From a checkpoint of a small class-conditioned image flow-matching model: normuon at rate 0.0091.
Rows from block 11, named by matrix and row number. Each number is 128 + 24 x the weight over its row's rms, rounded and kept within 0 to 255. All counts start at 0. Numbers have three digits each. After the name is the row's rms in percent of the matrix's.
# emb: conditioning projection (model.decb.0.1.emb.weight, 96x256), inputs 0-85
emb.43 089:176092134108070129138132162122124121139113115121114134114138164143108127114143126170170124131123110113121122134119109149118128131140138149153078098096086159113127129137086153180109106153110106114114093049103112136130117140112132099090116177087114131158096115
emb.44 103:101096133141113109140129189121156126138139130137120148149147156139166131075134126095103117096131125145131146141149126112104095130169110119114106129135139126109141115092107113165153126157126138127157114102111164114137158137153128130126127127139150059128136108
emb.45 104:106089159126121139140144144131143117120107167137145141150146107144110140171137135116122125114126170108105086123122150149153148118128137128148105136128112148089134154129172089154134131142167190145140156144092148130126147085120101140130140175092127123145151128
emb.46 093:122146134170116125128130109129158094124151129134133103126138101101081119120124147133200107172132130114151130127117137114098142154093138135104124115159150164173107136101148130094127142130160138134159123144156087111126144151137115130140132124162125132141113153
emb.47 115:095136126184116139121146103091121104110108058156097123147118166116104138082126121109123145142123160120132136078126114133126116150155120086122141095150095144122128167171149132128119131120135174120134166151146104122144106114140129155125175115129136132104136140
emb.48 099:166124157162082142123078124117127091172168121137105141087121114092124126073101138163140095115101107112127128112112122117144125131144166089089148123129110111124100134090113128144109164106084098157151108146162182123100124150126138117131120132141103146145157170
emb.49 117:126137109108114166135127146180108145158097098153116125134140177148099155159117135121103145120149131152118137130138137103149159117148125138164094136107200100139134131147097170128149150122172128108153092097149138142138152115107148121140084139133154120115102138
emb.50 106:128128163139190149135108103138134136122159165132123123118098112099087043138143127114112150112101171137134127067111162130126121172132111108161154129116110178105119148109152091121126124118082101107125146136118124171121109147128129099122131128138098157148151100
emb.51 100:089101110119112158143158105136127102115148095167115133149102108113090102105143109122141132124096134112129096131102128143122116123199139133120155120101158139123097155110131155135066137143118145103140126097152180158102123061153148145128136135126089116164124121
emb.52 081:163115139111100108113114145127105113140139124128122167115134117151126113116116112139103165151126102131133150137134089162134123152081141122116102116155091117152111118139129129114138124129095160114108103096111083124145131137104076133111139129144153159135111146
emb.53 103:146127109130102116161141109125128158118117181091139099131133144124101115160108106149155135133130146125142129103113141121123128136085140149085137144117116100091142127132135141118138119109113130154134152112050078101110095103118120108131124149107132124157082137
emb.54 109:132135124123147139118107171056117132142124139118138174115130142125123153115124172158086123156142111118133118166146102130105139114169113096142107124101111092115125119155104116134134113073114086147144138167141097090138111137095143129163115157139127110087176139
emb.55 125:077141155159163147111159158140152157133140188107125145123136133129150136108101129161127117124161153131140151122142142111143111107184119103118143129129096116156124139096124128135155129103144154131129137157155153125146113129133110127118130108112135139115119109
emb.56 103:122115101109176111161149128140148109109129153162165151132137131142144125135143146134091119138130107113123139174146106097133125104227144166155086128130143122127155156143100086144126118127163116146153071108121157118139158145074138130144147083132126176125139097
emb.57 082:133098124131168139121120134077108159121138096113115101116101157105152144129146146149135115124108152174133097133110196160141129115076119125114154114125162154146105118154139134151102106181111129143153117132129094138116086164136128089138144133116121141144096098
emb.58 088:157155110093145095113116146098092131121138138136134102116114184190191151106120121126132117147120125122144146149122105140129125097114135134106069138110111101098135114172130144137117129137128134135144147109116126104090128116132134153144138126132114101131136173
emb.59 122:119136082085179149078120146114157129153089145120141113122154123173134146122114149152184126128155102093132147156125105151114132101114129129139111115139116096126103104146123123125135107147127136116100149161150073082148113147131127183136094156131134124071125128
emb.60 090:157137145115112114153172144166170137113134125122121118108111111113148116132127106113131118127109116117113094184109199130129166108186119135156134109160175145150121144140127100088112131151171150117101132135115143109110143128145125102132124177134120116176118130
emb.61 084:124114135155154107099119095077164164121157187130121153108161148119158151104122144151106115124141146134135127124124167127131126142148138122147159124121093148156095141082152107131135143133109151127153134166133170164140141125142130132148154118106166195133151119
emb.62 098:133150096102166151150131134121169090149104168140122126140146108096107141121127125153132126125154101095166150140136104112112114119163136121107118103102126134097137108155097156136145103105116096112100161173117098102131128133136101138109130128126151133112145135
emb.63 165:098129142166066111130127136146125117129136042133119135122101146146132143128115154077126130143124112160111131136131135129126116129037128119108133149114093113092134142168130144133129118145139135105141135112170066125134141148156123131110159108135129010119110134
emb.64 099:183101157132142092119065103156122144127133136138144119108137118111168145113124120091167121138136137156156123107141121111135145164123087154134141131116148115115141113136130122126122129147189109140116202148070157125122133170132131144137169122130125152120090103
emb.65 104:173123124140112168141129099146130130107131109145109127141162130105117112087125161111145109101157130107129162129173128130119120117068123118136157153141154131135125148085116132137158137111117105147144133112174156133169147121132105123112090085128167146141134147
emb.66 118:141144126115085097117139058116095124128095061116135109154117078140126158150132121077126135137103124136113115090091109115147140109147150129117124136154161156106144129129127128137104167133151132141134131127051136136089119094136105136103128081118121077109110090
emb.67 092:118114124118085124117137118107087131129154110130140114119126125136087152168160110061151150094120131169120131114107119113134143109073110120115094127120142146151116122117115143117112106108123112160104109127141142133129122147159146136118073103132118103087128164
emb.68 082:110172137144135121113145126107117122128108162116116143125129094130197109089087133136102129146133167133157160164133113112148109131120136128128110136130099137116123140090135096142136116111126153160103112145177137132138114137118130129107113135104138108119153140
emb.69 107:092102099092152169134121110126120164121092152110158149139176144149144123147150111187106120114161121123116155120166112147136158119150146152122120138164121152154147098129120097145160145148127142120123131140077147130169106132114123123146160173122181193153171095
emb.70 090:065112102123153103127137130154114092096120147128134095162090112114156138178128144106106114108108120093097102116089146147091119140042099108107142129127144131172149160134121113133086134191147129106109119082145144111111120124133137093119114158125105177132118135
emb.71 098:129124192175116126133123080198165149121154108121136133133106079097150133133159125102117108090097136134144101130099155123154117151109160154107172128096146142134127108125151138084113134151120182109127154136113166176100128129158129135139134103129116146126144151
emb.72 077:174137136158136136122121137103119115122143197106079141120110148154129164155113149128099168143128121140113152158137125110130105091165136117082153125102134126162105115192148115171131148101147113132106106157107154155139165111163098126143068218116144185105119132
emb.73 087:082124158128146094106118148058091126124107145109087148089132127122090126112126142137137110121133154166117144156139136128125086104058147097096109136141098125128118121154128118146139107084133137127115140126152141101138126126128101141150172123123119103132116152
emb.74 099:131118124104139130124126128160122096144124139122164112135112098137097098111115090131155141142103146116131149118151150118096129123111087119121083125116109096123152113100132141107115125189139142107150134105126087100142148110102121175167145119151123166116143167
emb.75 098:152134104089151113152156076148111182111123116137147111129123083109130110184137106094084139113135133096105125095130093113121140114158129177130161102168145099122097143128150130127131136135161120134121144125148146111136116134117095125117116169142140160114167097