Weights of a small class-conditioned image flow-matching model.
Model: 3.77M parameters, widths [48, 96, 192].
Data: trained on retinal OCT scans (Kermany 2017), 98430 training examples, 25.0 epochs.
Rows from block 9 of a small class-conditioned image flow-matching model, named by matrix and row number. Rows with one number belong to one channel. Each number is 128 + 32 x the weight over its row's rms, rounded and kept within 0 to 255. All counts start at 0. Numbers have three digits each.
After each channel's rows are labels from the 100 images, of 14848 (inputs lightly noised), where the channel reaches its highest value: "responds to" is what is common among them; "colour at peak" is the nearest of a few named colours to the mean colour under the peak. Only what is clearly more common there than usual is listed. The data: retinal OCT scans (Kermany 2017). In brackets: how many of the 100.
# convs0: first 3x3 conv (model.mid.2.convs.0.weight, 192x192x3x3, each kernel summed), inputs 96-191
# convs1: second 3x3 conv (model.mid.2.convs.1.weight, 192x192x3x3, transposed, each kernel summed), outputs 96-191

convs0.143:142122128133124115119121143123201131255120125118127124098171130160133105192182118109169075134152141184111104137121117120031126153139101129154110100163107052113102130086113063082138133123160142158115101108117135063123151157056148102134134115125079174113057062130188145160110128114118129138
convs1.143:080174108086128153137127152136102141150195160154126104118153129157111132073154151152136105130156118143157070112122092105115144126123116082135149109195157143161094151169156063154124120123132132104110097127148123089173121133099071093136139134182060147097129110066204124113088124135112139124
responds to: finding: normal (93)
colour at peak: grey (74)

convs0.26:129126140115124133097084161124156114065128106149098171098065113154143148134044137074152080136079136073150130098133156173117159105132127150112146082091161176115154137058138158160074117103151086126107135134135116163108134175097079111102133079098104144108179128124080127115079124125077143200
convs1.26:130113144114161117133173000138140103131150105146111149120128161143094100082136139173146170109170126138103089141088134096103107196141194118119129182130128173145148091099195124119111174147134085134125117144137142207079134113109111113139131128153096142129152141129126076113150064119089131104
responds to: finding: diabetic macular edema (38)
colour at peak: grey (69)

convs0.55:102094161145109118104109100146132130142134145114092123084116109144073107146071089172097085090143083088109100098162127154126123124070176131105212132132156122132182069120126172154113153105062128165142166174111115146115128084126125103103175168130170112144127123077163128164128102110145113129
convs1.55:163139114176143149125133130083161128171095104141119119134108118083122153064132179063143176130109154129105096124168126103046158172155103165131126172135151147116117139058135105098189099052159098085165131113137183097106148133110105109154194168152115145105153153103166111086178127130117119091
responds to: finding: choroidal neovascularization (65); finding: diabetic macular edema (32)
colour at peak: grey (55)

convs0.18:146113116208144095179133121189065135092163075121112155126099175104186126117127131144091112141122118146159152148182090167104146128129134108119155146156125068137168056114105106065126148153135080207104109119116146100131125183164128141128087155082101144185122143116174129159122117128103107148
convs1.18:185114146036140102089159111125161110171147111116160167065125082159198107157093064145160129128148107148132071111151123169159136139108147137149168162082087125105126142153129116188126194120160128136117149142112173140131108100123113110130129099119152065130121115141135154150184142135137135097
responds to: finding: normal (79)
colour at peak: grey (55)

convs0.70:123155139172118107128176105152178121123098044114088159176112107156092141081145129144067157092153176131138113137131151131158185071099128123150101106062094131105153116132145088137119092161109146109120072199060173214132127177140140091132151122106135091135139150078139113151125134143086129187
convs1.70:150100161144130130054105198114132111145163134150104078106082125109132114116100162125203112119164141193109137134188151107079132166148123109151156150150156143126078087141065149188070166136153137155152151135104144104135188121150149085108115097118072183121107155122106138125105127082165129132
responds to: finding: diabetic macular edema (29)
colour at peak: grey (82)

convs0.108:144132129131160109093123086153071112131133117168126161107096164122175099121128126088076118105167110117133108155136120149171145166119123157123162047144139116148122076096117096206150116161135129136127171255132142087094092099124167145139134026132121109153118192155210136136117118174093127121
convs1.108:112138144125076131130145154131195169139104131114150106120141113182014119174156119138125143128114204206144162118132161104165145163122135170094134167125120082117068153191105162128150142094152091218076096141106137164155105125139141115144158133178134121137138087142121067114111117094092103126
responds to: finding: choroidal neovascularization (68)
colour at peak: grey (62)

convs0.56:097147158127118042114052081113148141087107119090127148133157126122184162201132115139118163112139177129115118102075132100137142122075164138091203159140153136135117145141103087120127188097131137151133155039078108001150109125176104136154165085173211164128112105121135141183128140139110138044
convs1.56:118170099072152126108105196110099104084140133093118086182122140132107182091119079058169107104149091147123131138166127178097170137097135116130092112153101090126171086117155145148119150140125150138108112124104187096166162148122165068105131092106181140138089174155127142123174092119141084148
responds to: finding: normal (91)
colour at peak: grey (85)

convs0.93:163102118092153075098147114163176145204170086174112120100108079113119157128143107140103093141104078135113142126161110087115089144145098132115077108082101137129125082178112116119115114112110149149167115160131156234116180139120154138107153129143138146104094151125112139151161114123038113165
convs1.93:150131124157177147164124118169084153126141117118139154094129177200155125150101122163119175166181077060089155137099173113119133122123205123076125218124157129152137172072134125174203119102126160098154181055126106125205097128152099090096115138115140172172179148114112098141123112113141147127
responds to: finding: diabetic macular edema (80)
colour at peak: grey (53)

convs0.144:179154093129167115162143178153123121127148083191137132091200132135180142102082159162083138194163111155080135122105115100108145153101148127129098099084123134134115155125157105117166120111131164130087168131132139123099147112138099106115170189073084144073118081096144107136132084119136162139
convs1.144:129134129116157129091132119146098108124103143133151112129070131198120081148142107130141120085130148093126136097140166135176084115138122099128090121152091069144121131124108136099111145133179105128204082159130146147158085105101152125124053145151157128162136133084147089064110133137169078206
responds to: finding: choroidal neovascularization (86)
colour at peak: grey (53)

convs0.19:182151161126179098120113121134129105209119147124076089148130128097105168138114169105169103124057213100155092160077097120131191164167147081077139108177112126131112080126132121111086086156136150126101103124128136104206151119123154094101179127189112147150191129068144122155148133121130120104
convs1.19:138126106140110162126153168076205079066137149159152089120123116112177147135121170093176101098179141142151109102154167122095131138165059174156144099123177103131115126172133124196103108112119109091154079172164197143100175106120111099147162072165188107097114064134089100147144133127146138159
responds to: finding: diabetic macular edema (65)
colour at peak: grey (59)

convs0.57:146125114090184100136186142165099149180071146163105129095143125135122086123110111094062075145043239078134144098125100102139137088145172159153108165104134108146077079123106087084094084135156116126121176079124143064087118108140114087118136133135123141188195119053177102120167132112142123124
convs1.57:152126167147056126166102142114210077106121190032168108158071100117224120084129120112208167130176154141162153156129190138118149186129080153151160144163114171120164126162096102113149116151082068136174071146140159131128120122151126108198162133148163080114124096140149156102160161094156102147
responds to: finding: normal (92)
colour at peak: grey (76)

convs0.79:095124145128101114148178146165091149000109129118086090100108096126084123106095083164120164095181092143120165134208139161155054110066102086126111101103146152161115165177135180133119095140116155087119065117208103051152146151143190073110097153081108095123133190138085098092161123119113150127
convs1.79:152077069117042121137115114200125079116130087086060136160156099145102102145135180127073096118159200160153122137109098135158146156161128186098110133165138102153103170092127173078181114088096123150113139149140097190099165074148113120159114233166131121141134099117168130173167106123153098068
responds to: finding: choroidal neovascularization (59)
colour at peak: grey (91)

convs0.65:118138148094115080072013127129122123012082147084122121125169092155082121160108114099142137097116165097077147149104123172169157123127167107134148112115164173136145192171111150121069150142138132135168140100128188056150091126209144110112138085136134111129188149156182112131155116100122122181
convs1.65:165129122137089164122164100155079117097142158111108129183067098108110122174105074141114122070151148080118136120145172129130113128164181101103112159138093152134194091111160175147178138107147127121133167158051138205131122126115078114105086180113163129113077124146106173103134100133099092140
responds to: finding: normal (87)
colour at peak: grey (72)

convs0.60:077107126174108095163147170123066125116085108137134105097097134151100160108103072213116127180130081098164106137186085138181099095153115132142146119162143117153170120179125165079140142152129149131168129227098115088122076143117148150118105128168158147143183172126151127157144117114164133113
convs1.60:144111131180120156162156178134163134146132096145183170135149129146207114129104096076121116124155174092129109150138102186174079127132135141105176130100141087141107165104153170109132076134145112143172093079147129123110133145138107163111195155147095069146139146121125147119131172147143113143
responds to: finding: choroidal neovascularization (96)
colour at peak: grey (83)

convs0.174:113124162182077096085152198141102131144083169146165095120066138137137162182117177122079122116193099148124113091134095106177127179153156155088086087193098149134184127096106161170175158129129113130129129212095143145099118146142088165122099134100179130135087117118145093183107124128109125110
convs1.174:113085135131098126143156115132113157141145148126180174166111136086135117116080138111086146136105069123132061145095117164115090141133119121120141164103106089164124141118139124058124126124095104124179163072168107138166151074159118132192161124111142136159129147108152168072143141121147136103
responds to: finding: choroidal neovascularization (98)
colour at peak: grey (74)

convs0.29:088106173100080068103119076164129119186124136164078136138096177118071142146102117097109132141126134140118179067095118124131115114120150129140150123113161089109161110117130118116130178189197091142111147075145136174170091151119102148139164101121139107151121106134140166139147123152083106173
convs1.29:124114053119098192099116183118142124051119122153113164131158090105180157165089115117074105163164075115162177105172115199111109154147151163105132181163134102117127231121133164131135125034050105108192172133181189125125117114124137139170187119125184144097092074115102097128121122138158120098
responds to: finding: diabetic macular edema (81)
colour at peak: grey (58)

convs0.47:163112131081179149103112150140149128055145101106119093137093089120116112160137133072148110107122108098161061150168156140147090124102149136141123121069124116084079130087179141151122085070154161076134118067097173159096109218063119103137127130135154143104104168043203106186134162082082117187
convs1.47:146115150177082095104102092111111115146121164150081161223153107050088111109122134123079120112142152157199152152149184122135163112108103129084127139172153171180183122138097117121101087079077132135092163175167067169089175083141115123110086106099098107117140144140113129087068107168137103132
responds to: finding: diabetic macular edema (56)
colour at peak: grey (67)

convs0.164:151166154072178122100153161118136111139179143090077071117119158099172090144143141122063147155111180102159121176203162138105099071142151111095157152120107101058153063106119138144088107142145155128098151151123132100121096187086126103156110140053127130070151146071144153163106111139172118161
convs1.164:126156071118107157078157121097194092137118074191122155099135054090132106150070079136140114119147125153126101210148110114090160152078090187140102136094089151149117122203170155150112114118122111145096117117157123137086136123144118092069071147101052081157103159131118095113126126185115158091
responds to: finding: diabetic macular edema (54)
colour at peak: grey (66)

convs0.49:137119099059176109075081132150164127054129128101127161125118151097194105097135083154128160130161126176189096135136160083083168083138154117114126106123090127128167113116096119140109171107107132144112121084137132120171153179129108131124126177155119148156122108080150189097157164170105161161
convs1.49:210139161095122088105081144096112143150136099173105108163166129252101102153167152055131146128115148094102138106131104146092131163130164107084117169111127133130104118143146147100102172207145124105085118169107084169109084147146170104087189130124138108074129152156123105171161125114158116159
responds to: finding: choroidal neovascularization (66)
colour at peak: grey (55)

convs0.3:219109079151163139097098089088138119130135163144142114113091181116143077075124145090091107129145199124065173139132158164119173122080123128088134129058134096098079135081125195124109095113223072144166074072168140149092091091136109120108139128158134088148123133125054107156151086154123118132
convs1.3:070115158166102130142157108128150091117128103141136146144082149112144200076142143094078160097087128118140119172063123129122092108141146206129138172114077139181217103171157135070187106088122101107138171175077119130142165117135147144138132132061104116087156164143080117138130115119122140124
responds to: finding: normal (79)
colour at peak: grey (66)

convs0.133:112136108143110107194063179097156148121136083151088141153117141147054077155156142119153113220140138073132104104102173148170120140134099117118128145113119119095172128171122095178113087054140148102118136117107098206138126097071141128125134178145132202112153111087074165113104114099181146134
convs1.133:120128110074198125101169139195148145094121156059118111133151147108135091100192109146127086131055164091125120128145121150137143149117078114181122135164094168119051149175112173094112130143082182122165149177110142100071146149121070145129122116085150075134121140169133107123110178163118108134
responds to: finding: normal (92)
colour at peak: grey (66)

convs0.73:094145124136170058103140100099112114104110113162143094120099110131147161123117159184096170071143132104113126127127150191199046100186189098140100111141120177135141086136145172141137114118020134125125148123123089118089096101177140037101072137117156148082136162160082134067122074118155100135
convs1.73:197150161134097111123088121191110132080114131116124117188141107192099087187146081086142090167131169119134058107185161133124171144099140166115175135101123199103137187133129187133089141199111137087187129170143150108175212192066137138084178121140132149174173114099134137127112165148099141188
responds to: finding: diabetic macular edema (80)
colour at peak: grey (65)

convs0.54:155151145099162082100090126127177126187108093116121113154168135127083134177118141120167126129167095104163197130089136182140172136129145099114129108120142184134087199084151132204145164115174102166182130208134154022108129072104138184118133109098140125102104119106187168079118134098084112146
convs1.54:056092123118166138077134140102141117115148122182132149174116119052136168113158102095111107105183133119064126140116207109183132091149159131103031132180155182176175061119138145132137128088123176081109137087112106154169129155148109090099101196125164176162084166088129176144111121090103149107
responds to: finding: choroidal neovascularization (75)
colour at peak: grey (93)

convs0.66:173099076153067106139138121130171134019184168119117095166108098135091162135135128184099136172131073181079116152164140117097158105104099108153084101138129100109132153117135187136118096106119206187102115238086177121159107116135158121117127143157162099053146118071152149153099101150081133113
convs1.66:114110124189140136152091147048066122142107135123124116107155165138114090113122133088180114096100098080081102149111116133096143091147165142149171108132111122142164086118101125168156090087149170086156131050098097044142099125183155091150185172120151129096099162119161085120106103165153085113
responds to: finding: choroidal neovascularization (100)
colour at peak: grey (57)

convs0.185:139131155149179092193171181101135118130090139123122115142042139076124107095128131167108103156146169092127127172046169106158196158181157129149148128091146122130185096089149160110167119110130139122105185072071175150078081113122113111111157120127187175179149150060139113160119097141113153106
convs1.185:137103208185075139145156140161184160151155146133175175110128145122159130162115141062176110122077121148184132137148175114083099128131072149166100139142117180121091092131186161057105151095113084130147135105066077120187144123159154102111112123120084070156149100112112145119106100069127123160
responds to: finding: choroidal neovascularization (88)
colour at peak: grey (68)

convs0.160:107143116183116107148137088219105122116113162072129103141129144151159181153148165131062082098102103166122124192159077064209117124178080127134136135197114084161186059107106110090118135206141119146106125084138142192146115150119155163156098185159178097155203158090168125197134142131121112106
convs1.160:143130108146147090115130160156151122138109114143161166131160123097197081141140118088152072142126070090158117116146078164101113099129169135154242131085098211099179117098096099197125126177132107104148174175127147145171135138158179148139154115140134135108157124157137174122180159069118190141
responds to: finding: normal (86)
colour at peak: grey (88)

convs0.153:115184179118160064126178128152115128175194117172147139141122109140146163156095161089116131151043095160166185123087122109202146153120107106120153126149139114123092040076124074107110135123124178105092116075148146095123123102113155072149138122122137153187190208099129145113162136120121131084
convs1.153:163103106151075152164179154126137075156043164127127128077106170091116085147116088116168134095157116163159156141221203140075154150153117155098118130163155118125148136100112107147120141102089137093146086132106169144128063150110151169152164096133131091147109099115141106111153125106115121135
responds to: finding: choroidal neovascularization (91)
colour at peak: grey (85)

convs0.64:147154123091087073144125125137133135106100132144129125105173106103132144154130185176162115198097119112102187148065164148160137143059201184148138094118102164085141151111124139129171137174207128125130150169165190085201100092074139111100152116106140094136092143153066125164109114122086214148
convs1.64:130139067101175079146123161160103113200138062096129131118175158125119126076163144127151156107159132119108135114138134137152101078164053101154107095201183120102139120138065152128100117078088132091109086117120114117136079108128130170126107147096139135118149143137158136127082120122167062105
responds to: finding: choroidal neovascularization (94)
colour at peak: grey (64)

convs0.35:145135084111150123137169121087081111072103099150159174106117148133186156084131148103094118103142105134144101129173166168118101103078088040139188059087108157093169121071124121105127149132066163117105118118149085135125141137029096070125148139141142147118096143133120136137097156103075128159
convs1.35:119191133150179110140106079146132078134114109135103102125170122149084140085140089076173182113144129095129109126110172165098152137155137073107072114099164124109179085156113164149092094126163073129065064111125128098110092150145146075113068148163083049124145128114169095130132134110177095130
responds to: finding: choroidal neovascularization (65)
colour at peak: grey (53)

convs0.12:185130123141173132136083155112065144208139109131125124121118165115145132130131142067142109084089124078092126102142099134164153118106146162097174142150148077120127104123140118153126164109144122122162205045108166080104148123186124097145167087122124149153105152068131104093174142121122098048
convs1.12:164116130186104080124137108158145111091109130124090142145133091161160087144133123140114171179160141118178115143075125160074097205128091090091101131141103177128081140085138125106136143116138143169160106113153144091135097171121065093141082143155095136118168134150113098128157156122162115129
responds to: finding: diabetic macular edema (59)
colour at peak: grey (92)

convs0.189:089131108137142135152103094206126139141123131093145127114135126144206163109133171147102126135057119129140121115147072098122151142128098164131107100164107107078087120106098110105102112143113162185130148093128094128106121097217107104125228094142131098187177141096155141186157156124095105071
convs1.189:112113093099085120154163142088139118085093176121142117160070098157097177159140117086158207098182053146160165178157166177192094142169126131132162112128131146106132117074140144100146162117074091075148127156125170154117112165074112078157136120135175138140144060130069085123102086120116149192
responds to: finding: normal (88)
colour at peak: grey (56)

convs0.84:147124146134136094063162093069151146181102126141097115074149114097153165158121098109092082144063117136157109132103160074159111074066139176098104194083122185152162164154122118197132158132139146093116079052121126089063149122183113113121127168135138121133152141118069119106149116150123201185
convs1.84:153161111103104110125098182176171092153130096048183082190113128158153104107134095147153118096141115091113114111096128179096137104169182100132110145173097130168132080165129172092145110167094147101176123198088130140175143097178156061112152161093153143138117163129153152122171174066154101114
responds to: finding: normal (78)
colour at peak: grey (95)

convs0.105:124103149111085086162131153146189133160169142169143111111141092180058129134146098146096050106133129136135101194106076113158134144094113131145115125165120199130087087107141131204177153136131141133134098103133155074120130123088153134147140090113094141144104121113176085099125114107129132193
convs1.105:102138101140231138136168099138156193114103135162137130151122089120098121199235123121141155090137130152077129178144138111145137089136158201115095137076134096099118105177134141153155091146129103168146125138147096133161122134156141134157149108141155138091159138073175086184086185146117117092
responds to: finding: normal (81)
colour at peak: grey (62)

convs0.122:160120178174145055189156111094085132255129077119130111140127148121118130133083124138133109184135071089142088108097101131114142114150138137135129168108093141097154081158127110077143168125167160104126144144091067063119110121112082132115117113184136148192126122126146154111109128169138153151
convs1.122:105101071137104127096109165096107149136114161113106132134161176095205106057123147098136205103139042116112165115118136126115127109118119101138165095152219166158149145111194160209170068110133129113150154147103102121125076096183146097122120146092158206147133172114125132164123115107168116101
responds to: finding: choroidal neovascularization (71)
colour at peak: grey (63)

convs0.82:120132104105101206116190126135117129115132108159116126140114089124125110166124149120114118192144127125094125091203159115105068140147110149131116135095118117095083104108119170076140137115133124132117140106129088255148118101066202175138134163066109170094098126115106114113112121129113140067
convs1.82:179180105150156085145173119129082143142142116154128112141174128158051048157101119164113109191065178113128113157144060127125121127104122111101090109082106110085112146145060135061047140148164097127153139127146143118121111138078125227054099055099093071134122137133101130082122144147122138153
responds to: finding: normal (78)
colour at peak: grey (78)

convs0.107:107167118123144115183119144134137119117128143149165136165086162105142170104112154108134147120046097113159161156145146085144135104132085172123131127132118113097144054123135116132140117106176176115149175172112083166147086178169096141132162154146148185187169159124082197168095192127162119087
convs1.107:187082121083114131129182114161114179097160168090135145091179165070091134115124135109125135113119136181107111092126094162157104122193154199108132123151075144127115128140071191101148093115097108137126087142079157178080143138162135130144112102040137161125073115135124051135149162145141142119
responds to: finding: normal (91)
colour at peak: grey (90)

convs0.27:103125045152165082146131154170075125024119112170072112078115160112129129108119157141162172117196128137147084131145141125136099118171106081103160060124115091139158118140142105134114143150088130119106073183151106149074104133083173107109114167144173098063151193139176139112110107157110109162
convs1.27:191112213107156142127120113182153135119166105106138095173148170161105149158148087140205103121106131148141184115078126134102047155140146162131132170095149128132073150145181108107100084180158103173181160116123088086165149132127139162103191160123131148185100111136141083130176150161158132111
responds to: finding: choroidal neovascularization (98)
colour at peak: grey (74)

convs0.69:074108126134151114147130159130128119091110063130096105129125096111092146133127074170099186150109183087189076107140142045134106075102112079102135122122145105151157168171072169095109140168112096154160100165085122104082143096104155149153168094125209121114160118087136188162156149123131137121
convs1.69:152076167148115137132103138144114120150123140099143148075097183138227065148105120116157123150112072097145136138053155136085110126142099095124180154076139105192156113122193141084127080133187114151139161124128147121114110177186140111092176170127105100182164187139076121184151161099134164126
responds to: finding: choroidal neovascularization (99)
colour at peak: grey (68)

convs0.95:166097101197087082129151167098153134191081115121154143136152110121108216093105165214132088138175118098133089149143122136141082138138160130101142145165111097116161108102116116185130122158155135155111149106131177089129130212119062142160111090139164105162192095123111146131144146164104152122
convs1.95:152133212153220127126139122075117140148108105090142166091127196126122115102145084100161071163143123117129162133159115119106092116186140114090162164161141104147047119119079130116110155120148112088116140079076056102117121067143142148103086171107138119146044132129151180104090140142132109142
responds to: finding: choroidal neovascularization (70)
colour at peak: grey (85)

convs0.137:120124088166128119104177110147085140102147170173123152130091125146182129099173154087151117139134122124127108130119088132182087126112135104121142105134154132146130097182130138094113110149080122083090162050119128084140156110217180119136147109064124081127178139117110102166152118163150116159
convs1.137:120176144119111125104101094156175071086088132126104132176163103141087113126125106133108096107141150091075141143171134098125168142153138115106142091149129153085165100106061192153160123143147074127116146130119122162143135108102127129111100055118196118117116121084136111110107050121133140183
responds to: finding: normal (94)
colour at peak: grey (94)

convs0.127:102065119104143165147136140118144143060106151161128129094132083132147108136138112137115167191174244156191130147140132088104145137154118133138106119100174150106088142089127092094097108107119047149122078183118136122126129121095130120154120089137142134099098077134124137159178094105099156108
convs1.127:078172131113122152165124142134084113114226098090140126120084125124169071118090152213166146127065078099103118156095118107165132177113113098201143160122118101100153122161157145153177136122185100157098098123091153157102114072146123173121160109127122107151100182125109118152197162160147156027
responds to: finding: choroidal neovascularization (71)
colour at peak: grey (68)

convs0.151:088149097117101139102156097111175134216181080137104097132120119178128180107121114107150121099071129090111153120090133102088158134035080165127111118153110112154118128113125109216125139125113120114119127060084083032143101187126126133170147106106153106124187189102061137124120128134104138134
convs1.151:141149091092176130165180104141031166092128130174079129149127100111149091116151127125123095137148066140092129120125142125155147095097194091150163112122182178183142116131158168157143128141123180179138146209128150201098095105142102097121106109127159166129170123172159104125135133024125212151
responds to: finding: normal (79)
colour at peak: grey (72)

convs0.116:157154125100097085114135098119118137096195133141129127155112117082075131102180132120062134150054148159085128135111139144206106115077119103148161132127107097148082143091126120147107163138131147087095190213107130141089087125175135129157147145104149151073117185141163093154146160087133133157
convs1.116:103139072122076132162144050137099111137137138101071084079126098104106076149182157150105127098075131111100131200162106049135144154143120173094053122160110138140158157127105110147124093113178109137145144100062160120158161155150139151092092064123125149099133139075107133091114092144120100132
responds to: finding: choroidal neovascularization (97)
colour at peak: grey (74)

convs0.139:163131124085126137128132157132193132255098132107110146144170142111117096111095122103099058186155078164106067112135134126123100114083168140145121125148078106126110163164132146066132131099149123112164071098117071117029136096105111127098064146112140208136159123064112180079125119122129160099
convs1.139:129105140117111170111160188139146137147118203138099111098108190129152123077180150149136113127172115202141140120129161084101125105144120146090162117147154122133121146123123131106129139107095145100127163144104099117190144115142096174206169169139052135117135110095187140115108155083071196123
responds to: finding: diabetic macular edema (55)
colour at peak: grey (69)

convs0.74:098150170125138072115099127116085125172116156109104058159143156079118156089092133126155217125211117170165165077123173127166146147120159138111146168095099057127143119131109118095099097113111108121170116144107119102062092191155135144123104114136129120120120176138110072132157111162107139175
convs1.74:152075122146126144108175105131116109150146105132217159149094182174081115153148072096091168025131134151131110109166149162097152158152185115087133156098118178199103177123176210112131152130127121108109195114110097121183126090094145122171167165098104116147113138136116107107145091121094191098
responds to: finding: choroidal neovascularization (59)
colour at peak: grey (74)

convs0.20:124086187137127115124106144169145114085084113086131195133107087133120137148086078134170158185165087141145141112115100082140167096127162144158168107186121229126096126081117122153141143074113104133102119133115117192065121109102133137106143138173128149083134053106127136140135105110093103204
convs1.20:152135155100143134091098112164086162113112147194066109149107106173096142138136118143145084090161185121104137082128152190136103157172131143128107129100143106126164141163083083131123101097136137113116156164147143053115133087114082103147145147109172127178093167140139156079099154148139091106
responds to: finding: normal (86)
colour at peak: grey (58)

convs0.163:086118094116189159143150119161086132075126111143108156162107116186105123138162132130138180126210139163107076126181133072074114071129068111106167070103113125117115130094094100077122085123117121146079083133143111200166160155115208124132090189128116093082149143131075093103162148152147138125
convs1.163:115090200110127117098168073194164057098116127111095127181112136120069142143114128141104099114139130077111149141113133158169180122119168141195067181132110208165121093156142153111168124107149199165154117163132094107134146119114106153099105116129132098110116098148144165222112132162151094137
responds to: finding: normal (93)
colour at peak: grey (65)

convs0.71:147126145153145104170147162119145127062119087118097078115161079121105115114187122102177087135090091116175088180129164129153115181113125100104101104141107172161115169164108100129095124146135197089132076196192119054106110123204202090094102124087102097112158136090127139066095103132098144159
convs1.71:145083082116126106126142150155101101166104116084118151123113135122171158180140162113101102137179089124153179094124101149189083066098148151100107110156127121118120114123131092157154127088138080165119145137140122181115152076139125130124104148159126135134104080137158156197144200139153150062
responds to: finding: choroidal neovascularization (96)
colour at peak: grey (64)

convs0.81:116123115087125120111125162212095126060110124131119129118097104157104185147113116170165137177153150177173048120153110141132129061118114087115159119140150101087137168174141189113103089142113199102107105124176100209146124152110166139134112134137116123081180153096092127091147104117157112144
convs1.81:223095150124083118074146126165183139136123088146134143115092159159077095144128154085122166184161137153152154142138072172125132159159079135118137154061072150171083156142099161100124173133127063176144118163079104117099120154102122148144160146071100112137152151120074093150108152124098126134
responds to: finding: choroidal neovascularization (91)
colour at peak: grey (65)